Rows from block 2, named by matrix and row number. Rows with one number belong to one channel. Each number is 128 + 24 x the weight over its row's rms, rounded and kept within 0 to 255. All counts start at 0. After the name is the row's rms in percent of the matrix's.
# convs0: first 3x3 conv (model.blocks.2.convs.0.weight, 80x80x3x3), inputs 20-39, a 3x3 kernel for each
# convs1: second 3x3 conv (model.blocks.2.convs.1.weight, 80x80x3x3, transposed), outputs 20-39, a 3x3 kernel for each
convs0.38 096 [126 130 116 135 139 112 114 139 117 124 145 148 135 136  94 112 142 115 156 151 154 146 143 136 133 153 139 142 140 116 149 130 110 122 129 111 132  89 114  75 176 118 131 128 136 145 126 121 137 102 141 127 132 107 120 130 119 159 167 152 152 159 131 137 148 149 129 148 147 123 150 129 140  97 139 153  78 140 109 154  80 116 108  95  27 173  80 132  40 143 116 136  96 140  95 126 136 138 104 139 100 135 123 132 129 119 117 120 102 107  83  73  82  66 141 127 133 121 131 101 147 186 114 156 147 140 127 144 122 129 168 133 134 125 118 124 103 139  99 133  86  93  98 127 158 164 157 149 138 121 125  95 103 140 138 118 114 153  88 120 110 146 110 118 141 109 116 134 112 128 124 132 165 141 156 133 139 178 149 147]
convs0.39 098 [ 93  92 111 114  57  96 107  78  94 176 138 144 166 167 137 122 134  95 123 140 128 115 133 103 135 126 116 128 130 116 139 101  86 115 124  99 104 104 137  74 164 153 124 123 117 106  86 112 122 105 147 132 143 133 100 133 112 145 111 145 143  91 138 138 152 145 124 121 120 138 125 113 120 121 131 133  64 149 100 107 144 141 112 100  88 151  96 133 100 121 136 141 115 154  74  77 152 132  98 115 150 156 137 107 130 157 108 140 107 108 118  91 125 116 115 149 153  97 122 129 105 165 144 123 124 102 135 134 114 115 138 112 125 102  66 129 101 129 131 154 118 105  79 102 103 124 113  95 119  69  83 106 111 136 141 123 140 180 126 125 108  78 114 122 115 106 112 116 126 121 116 143 134 129 139 113 119 151 137 134]
convs0.40 100 [147 123 137 124 131 135 116 138 137 180 143 123 131 138 114 171 160 124  96  88 115 106 109 138 119 146 134 131 101 105 121 110 135 136 135 135  99 162 136 136 145 138 145 113 133 114  93 118 106 135  97 114 129 108 155 166 176 108 134 171  96 133 178 139 157 165  84 103 133 119 116 153 119  99 107  56 134 101 103 157 108 110 142 145 123  93 157 112 134 118 143 112 122 120 122 121 133 142 127 124 133 127 134  97 141 147 106 138  94  73  72 146 155 123 162 148 155 116 162 139 113 136 119 137  97 122 112 131 123 100  82  73 111 111 131 111 120 100 124 108 126 130 120 132 119 123 140 125 108 132 135 135 131 137 161 134 141 146 137 140 117 130 115 116 122 113 135 128 120 136 121 111  99 113 106  96 111 121 135 153]
convs0.41 098 [153  99 117 146 130 102 146 134 121 132 141 143 111  95 143 178 132 166 107 100 138  99 113 134 118 125 152 118 139 178 129 155 157 122 135 157 132 145 121 127  62 145 128 107 146 131 107 102 127 113  33 140 122 111 123 117 132 156 141 118 160 135 154 127 118 140 127 136 161 149 149 174  75 111 114  26 164  91  79 113  88  92 152 110 133   4 161 108 110 124 110 106 135 107 133 118 125 155 140 144 144 108 141 126 144 156 118 151 111 104 128 145 121 130 144 149 134  74 113 151 118 106 163 112 119 165 132 122 164 119 116 173 134 133 149  76  94 126  86  85 128 108 109 138  89  96 118 120 137 140 117 146 151 106 135 132 108 109 135 108 129 143 142 130 141 131 135 128 120 131 121 120 116 156  95 118 138 136 146 164]
convs0.42 098 [166 147 142 165 138 134 137 123 135  96 152 171 125 114 149 126 137 114 139 128 117 136 116 129 122 120 124 145 141  97 146 129 122 143 123 114 115 122 131 147 158 104 120 116 108  99  90 121 113  99 142 104 118 106 156 163 125 156 187 123 147 179 131 151 161 133 161 170 130 151 141 129 109  24 101 119  28 132 120 111 116  98 112 141 132 150 128 157  72 142 115 116 109  99 101 136 115 169 172 128 147 126 132 180 124 113 126 146 135 139 135 127 138 139 148 154 166 169 144 112 175 161  95 168 137 102 176 159 140 164 139  92 142 128 133 151 149 129 134 129 129 146 116 146 132 151 155 123 154 148 115  89 109 157 127 129 135 123  92 155 113  95 116 125 134 115 130 139 108 128 147 142 157 131 159 158 140 132 132 136]
convs0.43 099 [121 143 150 110 112 136 125 130 161 138 136 136 164 119  96 116 124 136 106 132 129 116 138 155 127 135 155 142 140 114 137 137 108 118 113 149 156 158 143 145 104 140 109 122 136 152 176  98 139 158  71 110 128 111 145 114 170 180 144  85 114 108 131  98 111 115  82  74  79 113 111 127 128 165 183 133 146 150 147 121 134 149 138 117 138 100 130 108 171 140 144 183 173 141 166 122 125 126 104 118 156 155 124 133 111 133 120 120 190 170 163 180 167 152 150 133 113 122  86 141 110  63 144 126 122 130 123  83 106  93 127 149 126 138 124 129 134 111 173 130 123 152 146 110 112 141 138 139 150 130 136 116 125 203 123 138 166  87 136 141 137 136 147 143 150 131 128 128 120 111 118  90 110  67  98 123 103 147 120 114]
convs0.44 099 [153 180 172 148 158 148 119 121 132 120 158 119 132 116 151 134 115 123  92 129 123 129 129 120 114  91  92 109 126 106 123  97 109 132 103 105 129  63 125  90 152 129 123  98 121 136 134 126 119  94 149 103 120 121 133 120 127 145 160 132 168 141  91 109 103 145 120 127 149 153 155 143 137 131 129 144 100 112 137 117  74 116 118  83  45 190 101 138  82 108 132 146 122 141 131 132 103 127 130 173  60 143 112 133 118 122 146  85  84  99 144 104 115 116 120 104 118  95 101 126 129 138 139 139 107 128  71 105 118 122 155 111 123 133 138 104 105 133 123 154 149 134 135 129 133 116 148 118 133 158 115 114 123 122 131 143 127 144 151 132 114 169  96 143 159 133 131 140 126 117 130 128 119 103 148 137 106 137 136 124]
convs0.45 107 [118 117 127 121 132 144 107 125 134 139 184 148  99 102 148 134  85 119 132 142 125 132 145 138 129 138 113 154 162 110 158 139 114 123 119 109 168 159 164 164 158 159 152 129 134 120 149 161 128 140 146 134 143 127 117  47  43 130 134  53 108 151 107 156 138 120 168 169 112 159 164 137 147 167 149 151 158 153 136 147 128 142 130 120  85 147 151 132 118 144 124 129 139 161 143 126 146 164 141 139  99  73 112 178  92  88 128 109 130 141 146 145 142 133 112  96  86 123 132 121 124 130 119 141 134 103 149 120 132 168 155 124 148 161 139 127 149 145  99 103 141 134 116 118 130 127 124 138 155 152 137 141 142 164 175 172 130 105 139 130 121 131 131 117 121 132 132 130 109 126 135 127 125 102 134 138 110  92 120 102]
convs0.46 097 [165 134 130 138 131 140 106 111 148  82 129 137 148 123 127 127 150  86 128 127 156 129 128 172 130 136 133 137 162 118 153 133 138 157 152 117 152 113 135 135 171 120 116 112 130 115 131 116 110 103 149  85 112 107 146 134 128 145 163 145 130 160 139 161 164 143 160 147 127 145 120 119 102  39 121 134  27 146 119 136 101  98 101 113  83 180  96 133  42 152 127 158 112  93 108 150 100 157 164 122 130 144 111 160 128 112 100 130 124 133 116 105 123 142 129 127 143 147 121  95 146 168 100 149 144 122 162 148 136 136 141 102 122 132 154 148 128 112 127 131 121 122 102 147 127 151 157 110 128 144 138  88 112 166 119 135 131 129 111 132 109 138 111 121 151 104 117 160 106 112 138 154 170 142 128 140 126 122 150 133]
convs0.47 105 [141 127 122 125 125 113 100 121 111 131 157 161 127 114 164 189 157 124 117 156 113 112 132 100 102  78 110 132 170 134 126 103  88 108  86  80 120 149 149 101 138 145 138 154 142 146 126 145 107 126 133 108 151 139 134 119 119 152 164 144 108 140 147 143 166 174 134 159 157 107 130 136 131 162 149 111 137 145  69 129 158 119 132 128 150 104 150 193 118 106 135 125 133 155 110 129 137 147 144  94 130  98  97 177 141 118  90 160 142 120 114 131 107  78 138 158 144 134 164 162 111 137 147 133 156 123 100 126 139 137 144 121 118 106 114 133 119 113 136 115 114 149 115 118 114 118 112 114 118 128 130  87 114 142 149 129 134 120 110 150 137 107 118 114 121 121 116 109 111 109 107 108 108 103  83 100  66 149 116  75]
convs0.48 098 [159 141 120 145 153 119 118 125 124 126 122 150 149 126 132 132 150 140 139 126 132 143 138 140 131 105 152 138 138 156 123 135 146 110 111 142 133 150 118 156  64 147 130 114 122 132 123  84 131 141  40 131 108 101 107 115 157 132 127 133 131 120 152 129 129 151 120 122 165 135 127 165  48 105  79  28 137  73  89  75 105 126 120 127 162  25 159  69 168  86 130 133 146 130 153 113 129 161 163 128 147 120 148  82 155 152 124 134 150 144 115 127 128 120 166 158 152 104 106 146 153 109 171 124  98 149 169 133 143 140 127 172 136 136 147 123 111 108 126  91 134 123 108 119 123 141 149 132 138 142 120 112 117 131 125 131 122  76 144 108 108 139 107 128 118 106 136 122 108 118 124 108  97 127 112 122 138 126 127 138]
convs0.49 103 [105 115  97 135 136 122 116 128 148 135 131 163 111  80 116 167 166  81  98 135 134 124 146 143 123 121 154 114 148 166 106 128 124 120 110 104 123 148 154 135 137 144 116 145 160 121 122 144 134 134 145 125 135 166  95 127  70 105 142 141  73 117 147 128 131 137 106 144 159 112 124 157 127 134 129 116 157 159  94 124 163 126 141 125 150  64 133 151 142  83 143 140 128 151 135  95 136 146 138 125 132  56  86 128 183 135  36 119 110 110 118 135 111  77 105 156 155 108 128 160 112  97 131  92 132 147 126  99  96 140 153 145 114 122 126  94  97 117 115 101 103 116 110 130 132 149 135 110 143 157 109 113 136 131 145 167 129 132 116 105 143 148 129 114  87 137 140 111 130 120 129 142 117 110  73  99 111 116 126 119]
convs0.50 100 [136 124 146 122 114 125 149 141 132 124 121 127 160 103 104 123 128 160 129 133 125 148 148 127 137 117  83 118  87  96 115 107 104 110  99 127 154 158 173 130  90 147 123 154 137 161 148 129 176 134 122 133 112 139 133 126 118 142 113  96 119  52  90 139 127 131  79  95 136 127 132 147 164 178 131 178 143 106 142  96 105 145 136 119 110 141  99  88 149  82 120 137 117 142 131 104 111  93  93 136 135 136 125  96 142 109 112 121 152 143 125 110 115 122 114 117 106 127 156 134  89 121 134 136 152 135 106  92  95  71 134 129 131 145 116 119 109 117 155 121 115 133 143 118  92 103  72  77 112  92 154 168 129 151 120 117 113  95 102 119 135 107 103 135 139 115 145 136 114 113 107  71  82 101 109 125 133 128 116 108]
convs0.51 098 [146 130 136 141 137 138 111 113 140 140 119 112 127 134 135 166 137 127 112 126 139 130 148 157 146 155 135 130 117 100 129 130 123 143 122 113 114 130 125 105  69  82 117  99 105 146 141 112 145 159  91 144 121 110 143 135 175 116 113 136 110 108 139 152 161 155 147 125 144 122 106 139 112 146 119  82 153 120 134 121  90 126 122 164 138 103 104  90 147 135  81  63  75 127 167 118 133 153 150 104 137 104 151 140 118 105  85 115 120 137 117 102 130 106 125 129 130 127 142 158 121  71 126 142  94 129 117 111 104 125  64  84  70 106 130 124 128 129 100  61  80 130 139  98 140 171 140 144 155 124 117 114 101 119 134 160 120  69 104 129  94 118 102 124 142 100 137 162 106 142 147 115 113 106 108 122 119 139 164 141]
convs0.52 108 [124 113  80 142 139  91 136 132  82 148 134 140 150 141 135 135 144 150  91 101 111 114 137 139 127 133 124 129 129 136 122 124 129 118 120 120 108 126  96 110 102  89 104  91  83 134 124 102 137 133  67 125 112  59 132 144 131 124 133 144 119 125 136 139 140 135 132 131 139 132 129 136  94  91  92  82 112 100  75  92  91 109 110 114 123  95  93 102 123 114  82  92  97 113 120 100 112 125 105 140 154 126 136 128 131 143 126 133 100 112  99 109 131 113 102 113  85 119 134 121 107 113 125 108 112 127 106 109  94  99 103 124 104 112 114 101 119  98  94 116 118 111 118 115  99 120 117 113 133 124 117 117  96 110 133 109 110 118 114 119 118 111 105 107 113 108 114 123 121 122 130 123 124 129 128 134 152 139 140 147]
convs0.53 101 [142 130 146 126 125 145 168 144 151  93  95 116 161 143 115 151 124 139 159 157 137 142 144 135 146 126 126 142 121 120 149 144 119 161 111 138 145 154 173 144 112 146 119 171 149 151 132 105 142 134 117 137 115 150 187 131 144 119 113 135 164 105 178 129 136 139  93  94 128 139 127 140 108 140 119 110 105 110 167  90 120  90  99  89 130  84  72  54 163  78 158 130 108 121 155 105 110 109 135 162 165 168 146  57 139 164 143 138 123 106 101 130 126 116 104 119 112 114 136 143 119  98 137 106 149 155 131 149 122 100 108 121 140 147 106 109  91 100 139  87 110  96 133 113 134 163 162 135 141 151 172 186 163 148 128 128 147 118 121 113 141 126 118 125 128 128 136 132 140 114 120 117 139 146 114 135 128 144 118  84]
convs0.54 101 [145 130 138 141 126 124 110 120 112 144 166 153 147 161 142 140 148 115 111 119 117 131 135  86 115 115  70 133 133 128 127 114 117 111 120 118 157 113 116  87 130 139 144 148 115 132  80  70 158  53  82 126  91  93 144 160 162 158 130 155 182 128 158 126 135 142 110 145 164 124 143 147 121 143 111 151  98 110 107  76 124 111 113 100  65 130  78 160 122 108 112 107  79 162 114  96 138 123 127 144 133 152 125 125 157 153 117 155 172 155 164 131 142 136 125 118 111 138 138 141 125 163 151 141 160 118 131 138 132 115 157 153 141 121 100 120 119 139 127 147 127 134 123 105 170 168 142 169 163 156 163 164 142 132 122 135 108 135 123 115 129 111  92 125 122  95 147 141  94 133 121 121 110 142 161 148 142 148 136  96]
convs0.55 101 [165 159 131 152 154 116 119 122 106  89 101 152 158 136 112  89 107 128 139 124 123 151 158 150 160 162 134 130 104 103 122 117 109  96  84 102 123 156 116 138 103  92 120 118 118 147 139 130 162 157  90 134 131  83 138 150 149 109 120 136 130 106 142 142 160 150 108 111 138 115 104 125 113 134 101  82 155  99  95 121 100 111 148 138 145  46 111  84 135 125 112  62  99 157 160 113 159 167 153 132 167 127 124 109 144 121 137 133 122 114 102 122 147 121  87 100 101 129 149 125 134 102 111 141 134 129 134 113  68 106  78 113 121 130 125 140 130  86 107  89 100 118 116  93 138 168 164 135 144 145 154 157 127 130 159 123 107  84  99 128 114 109 114 128 127 100 140 149  87 112 134 138 141 124 155 145 149 161 170 152]
convs0.56 105 [133 142 139 117 125 147 105  95 127  94 116 132 124 147 176 172 180 112 120 128 110 162 169 120 165 153  96 113 146 166 125 157 156 121 153 134  71 111 109  82 148 115 104  94  78  70  43 118  35 101 146  63 127 121 149 144  80 159 118 120 130  62 106 130 153 143 153 158 135 145 129 132 110 143 138 128 112 144 121 133 132 121 110 107 122 161 135 154 104 132 132 146 150 140 138 175 109 150 144  96 162 123 103 150  95 139  78 129 100 126 140 134 155 144 138 125 106 112 115 132 128 136 132 125 109  67  91 126 134 133 131  83 105  97 113  89 129 160 140 148 115 135 129  85 110 139 159 159 170 157 170 143 136 104 124 133 131 156 106 131 115  70 136 113 106 121  92 143 122 132 154 131 100  93 107 116 138 119 165 207]
convs1.38 092 [137  90 170 120  83 110 135 144 100 142 100 107 118 137  91 142 149 153 114  79 103 107 121 154 134 122 128 109 106  95 112 129 136 126 142 122 113  99 112 109 105 111 108 150 173 142 127  91 149 135  92 118 103 104 129 102 111 149 113  96 146 147 101 134 169 112 143 123 111 135 166 116 117 127 133 158 118 163 154  84 159 171  94 149 159 128 103 126 169 133 120 124 110 126 128 128 151 143 137 134 142 133 153  94 119 122 162 131 129 120 126 135 164 166 125  94 129 105 139 132 146 132 132 107 142 136 103 116 141 128 159 152 148 128  91 134 129  78 144 145 149  69  81 129 110 180 168 126 145 144 128  96 145 153 138 144 123 155 122 123 118  66 160 167 117 114 171 129 160  88 125 131 161 132 132 136 142 131 100  98]
convs1.39 093 [161 136 141 134 128 111  93 116  83 115 116 121 123  93  95 149 113 133 108 103 122 118 103 132 112 103 155 130 144 104 121  90 104 117  97 153 150 135 126 133  92  72 115 112 110 161 153 103 164 114  52 149  99  93 142  96 128 156 119 119 120 146 121 102 105 122 117 111 105 112 136 133  94 109 164 113  82 170 120 116 143 143 105 155 122 144 122 120 127 127 163 141  80  84  43 102 133 133 139 135 156 116 154 118  97 122 119  64 127 111 141 155 147 162 117  96 122 102 127 136 121 142 120 114 128  94 115  93 150 122 134 161 144 157 109 129 149 120 138 164 152 119 129 170 148 129 165 160 173 124 158  97 107  83 108 108 144 178 142 126 104  27  83  87 128 109 159 105 116  92 118  91 103 140 111 100 128 116 124 140]
convs1.40 097 [102 134 123 134 113 145  90  63 108  99 109 141 114  98 120 146 124  56 147 158 150 146 135  91 124  95  94 130 151 155 153 144 107 144 114 130 152 172 141 157 142 105 113  89  81 145 125 128 167 146 124 180 126  82 148 114 104 152 133 113 140 144 103 137  90 106 151  83  86 139 101 103 121 116 140 131 133 151 144 127 148 109 146 127 110  69 157 128 110 109 146 152 134 131  84  83  90  85 126 104 129 148 156 130 122 129 133 101 131 105 102 124 140 138 133 143 127 121  92 114 100 112 128 109  94  98 132 114  91  80  81 111 122 172 158 133 104 136 148 112 152 145 123 140 163 123 120 129 199 149 135 183 112 135  85 101 148 150 164 130 139 131 113  80  86 139 151 122 124 139 121 120 124 133 132 112 130 101  96 108]
convs1.41 095 [ 88 136 125 114 116 114 140 100 130 144 147 132 123  86 123 136 166 113 124 141  87 128 146 111 156 135 107 114 138 152 121 166 152 142 174  91 107 134 146 152 161 119 195 172 131  92 107 114  80 118 141  73 128 129 110 100 147 104 120 157 135 123 140 148 101 179 127 131 155 155  93 151 152 139  97  97 155  73 109 156 107 152 157 115 134  81 156 143 132  93 117 132 148 157 156 121 142 131 125  98 123 147 117 151 129 151 165 146 117 138 112 119 131 120 135 161 118 149 174 112 148 196 133 135 152  87  95 154 152 125 153 123 124  86  79 106 120  66 147 125 104 138 151 102 157 144 105 103 142 125  62 176 110 112 125  67 154 150  91 109 140 115 164 102 133 128 130 126  94 139 168 143 115 127  98 139 144  90 134 160]
convs1.42 093 [159 126 109 132 123 109 112 122 100 135 125  90 151 158 179 121 124 120 138 103 100 112  59 122 110  75 121 145 123 114 123  82 128  88 127 163 126 120 115 126 109 157 129 113 139 138 164 111 137 183 113 145 171 112 139 113 152 129 112 112 136  93 106 131 158 122 106 140 116 121 131 124 141  91 144 163  64 166 164  74 145 132  79 132 166 129 101 127 137 124 128 138 131 153 151 104 140 131 134 119 148 148 130 121 135  82 103 120 142 116 107 124 118 142 133 133 123 123 113 123 164 147 126 139 124 125 107 108 117 106 122 133 145 126 118 136 143 106 121 135 146  95  89  83  90 118 139 130 117 143 160  69 128 124 118 146 110 117 161 138 105  99 143 147 129  93 135 148 154 125 123 129 140  92 122 134 126 110  93 132]
convs1.43 107 [ 96 122 128  88 114 100 130 140 126 100 126 133 113 132 137 135 127 148 165 138 128 145 131 150 155 162 153 149 125 102 108  97 118  97 126 141  77  94 125 104 139 117 142 145 133 127 147 145 128 140 162 126 156 162 169  90 122 160  81  91 191 101 103 155 142 142 140 100  99 126  77  63 133 109 118 123  79 114  89 101 136 113 124 121 125 151 150 128 137 135 129 102 107 151 154 175 154 181 195 125  95 117  96  80  99  98  70  94 105 127 129 119 128 145 119 136 134 137 174 170 144 166 176 163 138 100 104 114 135 122 129 109 141 136 100 122 145 124 113 144 153 115 104 119 142 120 142 161 155 147 142 156 133 119 167 173 160 168 156 144 140 123 122 147 147 121 118 103 143 127 129 152 152 162 100  90  94  75  63  51]
convs1.44 096 [120  92 163 108  95 170 146 156 157 151 149 136 106 137 134 115 152 141 103 119 149 127 165 142 150 145 150 114 116 142  84 120 150 126 147 148 111 100 107  97 116 141 111 145 156 160 142 135 117 115 120  99 109 135 136 141 143 164 110 120 141 134 104 116 172 160 146 150 156 135  77  85 161 164  96 151 159 118 156 116 124 122 110 135 140 136  73 115 188 165  98  86  93 128 134 134 107 140 151 106 152 142 114 101 155 135  95 118 118 107 102 140 159 143 118  85  93 126 132 151 135 126 154 146 145 158  96 110 165 126 129 147 183 102 104 139  96 134 136 144 160 147 117 169 121 155 161 162 167 161 148 126 177 129 124 179 127 137 166 157 103 111 129 159 131 121 132 133 132 123 113 153 198 173 153 170 170 117  56 145]
convs1.45 099 [108 124 134 124 126 148 129 114 142 134 130 160 125 113 119 138 156 133 141 112 140 140 102 159 166 112 122 139 104 132  98 120 142 153 154 141  96 115 139 107 121 155 131 114 122 120 119 122 136 160 112 131 109 132 146 144 151 117 129 151 117  82 138 122 154 151  82 119 140 113 101 124 132 130 131 133  93 130 122 120 123 120  84 117 133 116 103 104 153 133 140 108 112 153 157 104 120 139 116 137 123 168 103  99 127 117 146 155 117 148 143 115 112 112 172 174 144 136 141 165 158 125 148 169 137 157 102 122 139 136 153 141 136 108 108 123 145 175 114  89  98 134 141 148 132 155 137 125 134 149 142 101 124 115 136 179 115  83 131 136 128 161 144 148 125  84 133 117 137  97 171 161 179 126  94 124 167  88  73 126]
convs1.46 091 [181 128 114 148 119  74 136 131  97 133 130 103 139 164 176 102 124 129 139 121  94 121 102 133 129 100 103 141 145 131 140 116 127 126 142 150 139 115  99 157 118 154 121 125 142 139 142 123 139 177 129 143 163 140 123  89 160 120  98 115 125 112 123 115 126 101  96 107  98 116 104  99 131 124 138 170 113 175 179 103 164 149  67 125 155 116  68  95 142 130 112 132 143 142 166 109 170 145 131 120 143 166 147 119 150 101 129 131 158 125 112 120 136 127 125 122 115 158 127 108 169 152 106 123 124 134 141 125 123 139 163 126 169 118 102 160 140  75 160 155 135  94 104  94  90 139 163 133 120 126 176  56 124 162 132 133 122 141 135 133 112  82 137 162 151  82 131 165 177 112 138 146 151 104 121 146 157 110 110 147]
convs1.47 102 [160 155 154  84 122 141 112 131 147 128 117 122 138 125 140 115 115 145  96 118 142 107  78 129 141 116 155  78  90 141  69  95 159 151 160 165 106 111 101  73  44  95 110 127 116 129 130 116 153 105  95 128  98 113 121 103  90 113 114  98 131 123 110 141 100  66 120 133  82 136 161 134  90 112 146  98 131 133 113 149 144 107 103 132 130 114 147 106 138 129 117 120 106 129 131 128 138 142 139 124 100 107 104  86  85 135 167 126 164 156 178 107 119 114 131 126 124 153 142 171 146 125 145 142 141 129 100  55 112 135 171 140 160 149 105 164 133 158 108 105 162 105  99 152 140 145 115 152 153  90  93 103  80 155 105 139  92 106 135 114 122 103 137 109 125 112 147 143 123 119 147 126 140 170 100  88  84 124  85 116]
convs1.48 101 [ 83 172 138  97 133  95 116  84 117 137 146 135 129 113 105 129 148 116 145 134  91 143 159  95 148 148  90 125 109 121 127 139 161 104 148  96 122 119 143 118 158 126 185 164 144  76 135 151  83 136 175  87 159 144 127 114 146 131 100  99 151 137 100 155  87 154 121  89 122 137  95 139 145 122 123 126 160  94 128 162  60 158 196  72 128 109 155 161 143 141 131 130 139 169 146 142 114 115 133 124 109 122 148 135 101 154 149 114 104 117  94 107 136 123 122 152 113 149 169 111 158 229 164 134 162 116  80 119 141 111 156 147 115 104 110 136 123  51 185 169 116 117 186 134 169 128 101 146 130 143  96 173 102 113 125 106 151 165 124 119 145 120 136 106 153 141 104 127  89 145 152 134 144 148 122 135 140 108  92 108]
convs1.49 101 [141 138 121  84 136 128 120 113 126 126 147 131 157 133 135 120 137 147 104 130 102 115 130 127 124 129 127  86 117 122 113 152 183 162 167 120  99 129 135  96 148 147 159 124 128 109 144 140 149 113 118 101 106 115 106  94 118 135 139 128 144 132 104 143 101  81 125 144 114 129 145 124 114 116 176 119 135 146 117 139 108 130 130 123 125  80 140 113 144 128 128 130 122 144 114  92 102  84  75  81 108 145 111 104 106 175 185 152 165 148 127  98 114 122 149 157 137 163 166 161 115 154 151 139 139 132  98  99  85 113 158 132 148 100  94 179 133 109 113 131 158 111 134 148 166 139 104 152 150  96 105 120 100 135 102 105  92 133 103 126 140 134 130 122 150  91 108 143  84 149 154 129 113 162 118 105 111  87  92 139]
convs1.50 103 [ 96 101 148 134 150 145 138 137 165 117 141 146  76 125 152 154  97 108  99 139 140 102 134 122 135 145 167  94 128 134  86 113 103 111 124 101  98 101 109 112 127 131 101  96 109 150 133 107 131  88 103 125 128 132 154 164  70 151 168  63 156 172  96 167 129 136 168 113 110 129  94 108 130 119 106 112  89 102 118  98 122 125 138 121 106 138 162 125 108 162  56  82  94 107 162 174 132 150 152 119 100 129 117 105 135 151 121 133 139 151 160  92  91 102 115 109 124  96 139 138 143 146 170 116 123 102 106 135 141 128 131  90 155 135 168 137 149 163 134 113 165 101  78 104 139 123 126 126 114 127 100 120 130 154 171 170 177 157 107 160 152 118 120 131 133 138 102  95 141 120 127 145 142 151 113  83  85 125 114  95]
convs1.51 100 [ 85 118  98 170 129 128 129 122 146 105 159 143  73  76 150 152  97  76 136 131 133 156 128 135 111  96 101 120 155 142 149 127 121 115 100 136 122 145 143 120 130 189 130 181 164 111  87 144 106 122 161 116 129 164 138 103  74 167 104  68 178 168  81 178 135 147 134  53 100 129  81  95 158 113 136 126  93 147 127 116 129 136 148 112 108 146 173 142  90 156 145 128 144 140 139 137 120 112 113 123 126 173 102 103 124 165 138 118 138 154 151  78  72  63 139 176 136 138 183 158 174 147 154 115 136 114 115 133 117 121  88 115 162 150 103 125 135 147 166 146 187 144 166 163 156 116 124 146 143 130 123 160 126 135 134 147 156 124 160 150 196 168 120 104 105 128  83  81 112 127 114 159 149 127  96  72  99 122  93  87]
convs1.52 094 [141 137 134 149 141 144 145 138 151 140 148 151 141 130 141 159 144 131 142 125 116 123  87  71 113  54  64 162 166 157 160 149 136 149 134 125 161 145 161 159 146 152 157 162 150 119 129 136 122 139 151 141 150 155 122 118 129 125 117  99 126 134 107 148 137 148 132 116 128 138 138 149 167 162 168 161 154 164 156 153 153 143 153 152 138 129 158 165 146 151 176 179 177 167 162 154 153 138 145 135 115 123 149 120 108 144 160 127 161 161 159 147 151 150 159 161 158 154 142 142 154 150 145 117 136 128 137 131 128 113  89  78  85 116 117 147 148 151 169 137 154 142 155 164 140 129 123 135 137 132 139 145 144 152 123 124 136 126 136 136 151 157 142 128 138 133 125 129 124 127 136 100  92 108  92  88 101 125 122 116]
convs1.53 102 [ 87 103  99 124 134 104  83 128 135 119 135 113  87 124 148 165  89 111 105 138 130 120 149 114 119 129 130 119 113 135 110 144 161 121 177 150 110  92 103 116 133 129 122  85 102 116 107 140 103  99 117 109 104 109 179 133 107 141 115  91 145 137 133 161 128 122 157 132 122 134 132  97 156 122 115 154 114 144 133 125 126 141 153  67 108 158 163 161  65 175 131 135 137 119 137 136 157 149 121 139 115 110 108 127 151 140 121 102 122 142 134 134 127 142 137 121 130  92 134 103 142 118 140 112 114 100 114 154 151 133 110  89 106 144 126 135 136 109 136 126 139  93 105 130 156  94 132 153  85 112 141 160 132 112 129  99 169 103 120 109 115 118  86 110 142 171  88 106 103 136 107 136 149 157  73  81 120 121 117 116]
convs1.54 104 [100  81 123  82 129 129  89 126 145 141 108 114  62  87 128 140 150 150  95 110 155  92 148 191 127 151 180  83  81 104  57 116 150 114 127 139  86 111 139  83 124 137  96 165 169  95  73 131  84  43 120  93 103 138 137 165  85 156 157  95 139 179 125 151 159 127 158 147 125 136 146 131 135 154 143 100 153 138  83 142 107 140 135 150 109 117 145 112 144 119 109 112 125 109 130 157 160 131 142 138 120 101 125 106  97  98 133 102 125 122 167 105 110 102 134 121 157 125 129 156 127 157 168 105 128 116 130 133 175 131 151 147  89  91  95 145 121 150 115 140 124  84  85 128 110 137 105 119 119 115  95 120 138 132 103 148 105 128  96 105  80 112 127 118 146 167 138 124 113 128 149 110 147 143 133 118  95 137  98 114]
convs1.55 101 [ 88 109 122 143 147 162 109 100 138 100 131 129  86  91 139 144 117 101 128 114 151 159 111 122 145  79  98 118 122 124 139 117 127 130 116 147 119 115 154 122 125 143 141 135 109  87 101 108  84 106 156  99 146 134 175  93 117 195 115  70 183 160 114 164 153 165 201 146 150 138 145 165 141 147 126 134 125 121 116 126 138 114 147 113 102 111 175 145 116 150 142 163 175 123 148 137 113  97  67 104  75 117 140  99  93 151 135 148 134 128 121 113 132 122 137 172 150 122 109 118 153 126 161 125 115 135 112 142 129 119 125 115 126 176 186 109 130 120 177 143 159 141 156 142 133 109  88 127 126 144 127 170 144 131 147 135 131 121 137 116 170 185 102  86 116 124  96 113  94 145 156 114 127 124 124  82  93 127  97  88]
convs1.56 100 [142 129 122 136 137 103 140 133 128 142 133 181 113  72 145 116  58 106 142 151 160 154 121 152 150 114 137 153 154 138 149 120 147 139 113 144 121 124 156 133 117 166 156 187 178 137 163 142 155 162 127 151 143 131 142 107 134 141 118 120 153 157 151 101 102 114  96 109 125 105 127 128 137 165 142 121 143 135 126 159 121 140 104 153 111  69 155 120  99 130 135 139 131 139 134 151 137 153 148 129 129 137  98 102 117 141 129 117 129 107 114 152 168 130 157 137 134 180 162 187 160 155 163 182 180 189 134 126 130 131 138 128 144 157 131 175 164 168 144 165 193 165 166 186 134 105 122 144 107 110 130  88  95 160 158 190 159 175 197 173 164 170 129 125 141 110 157 152 112 128 134 156 148 151 130  92 122 129 121 158]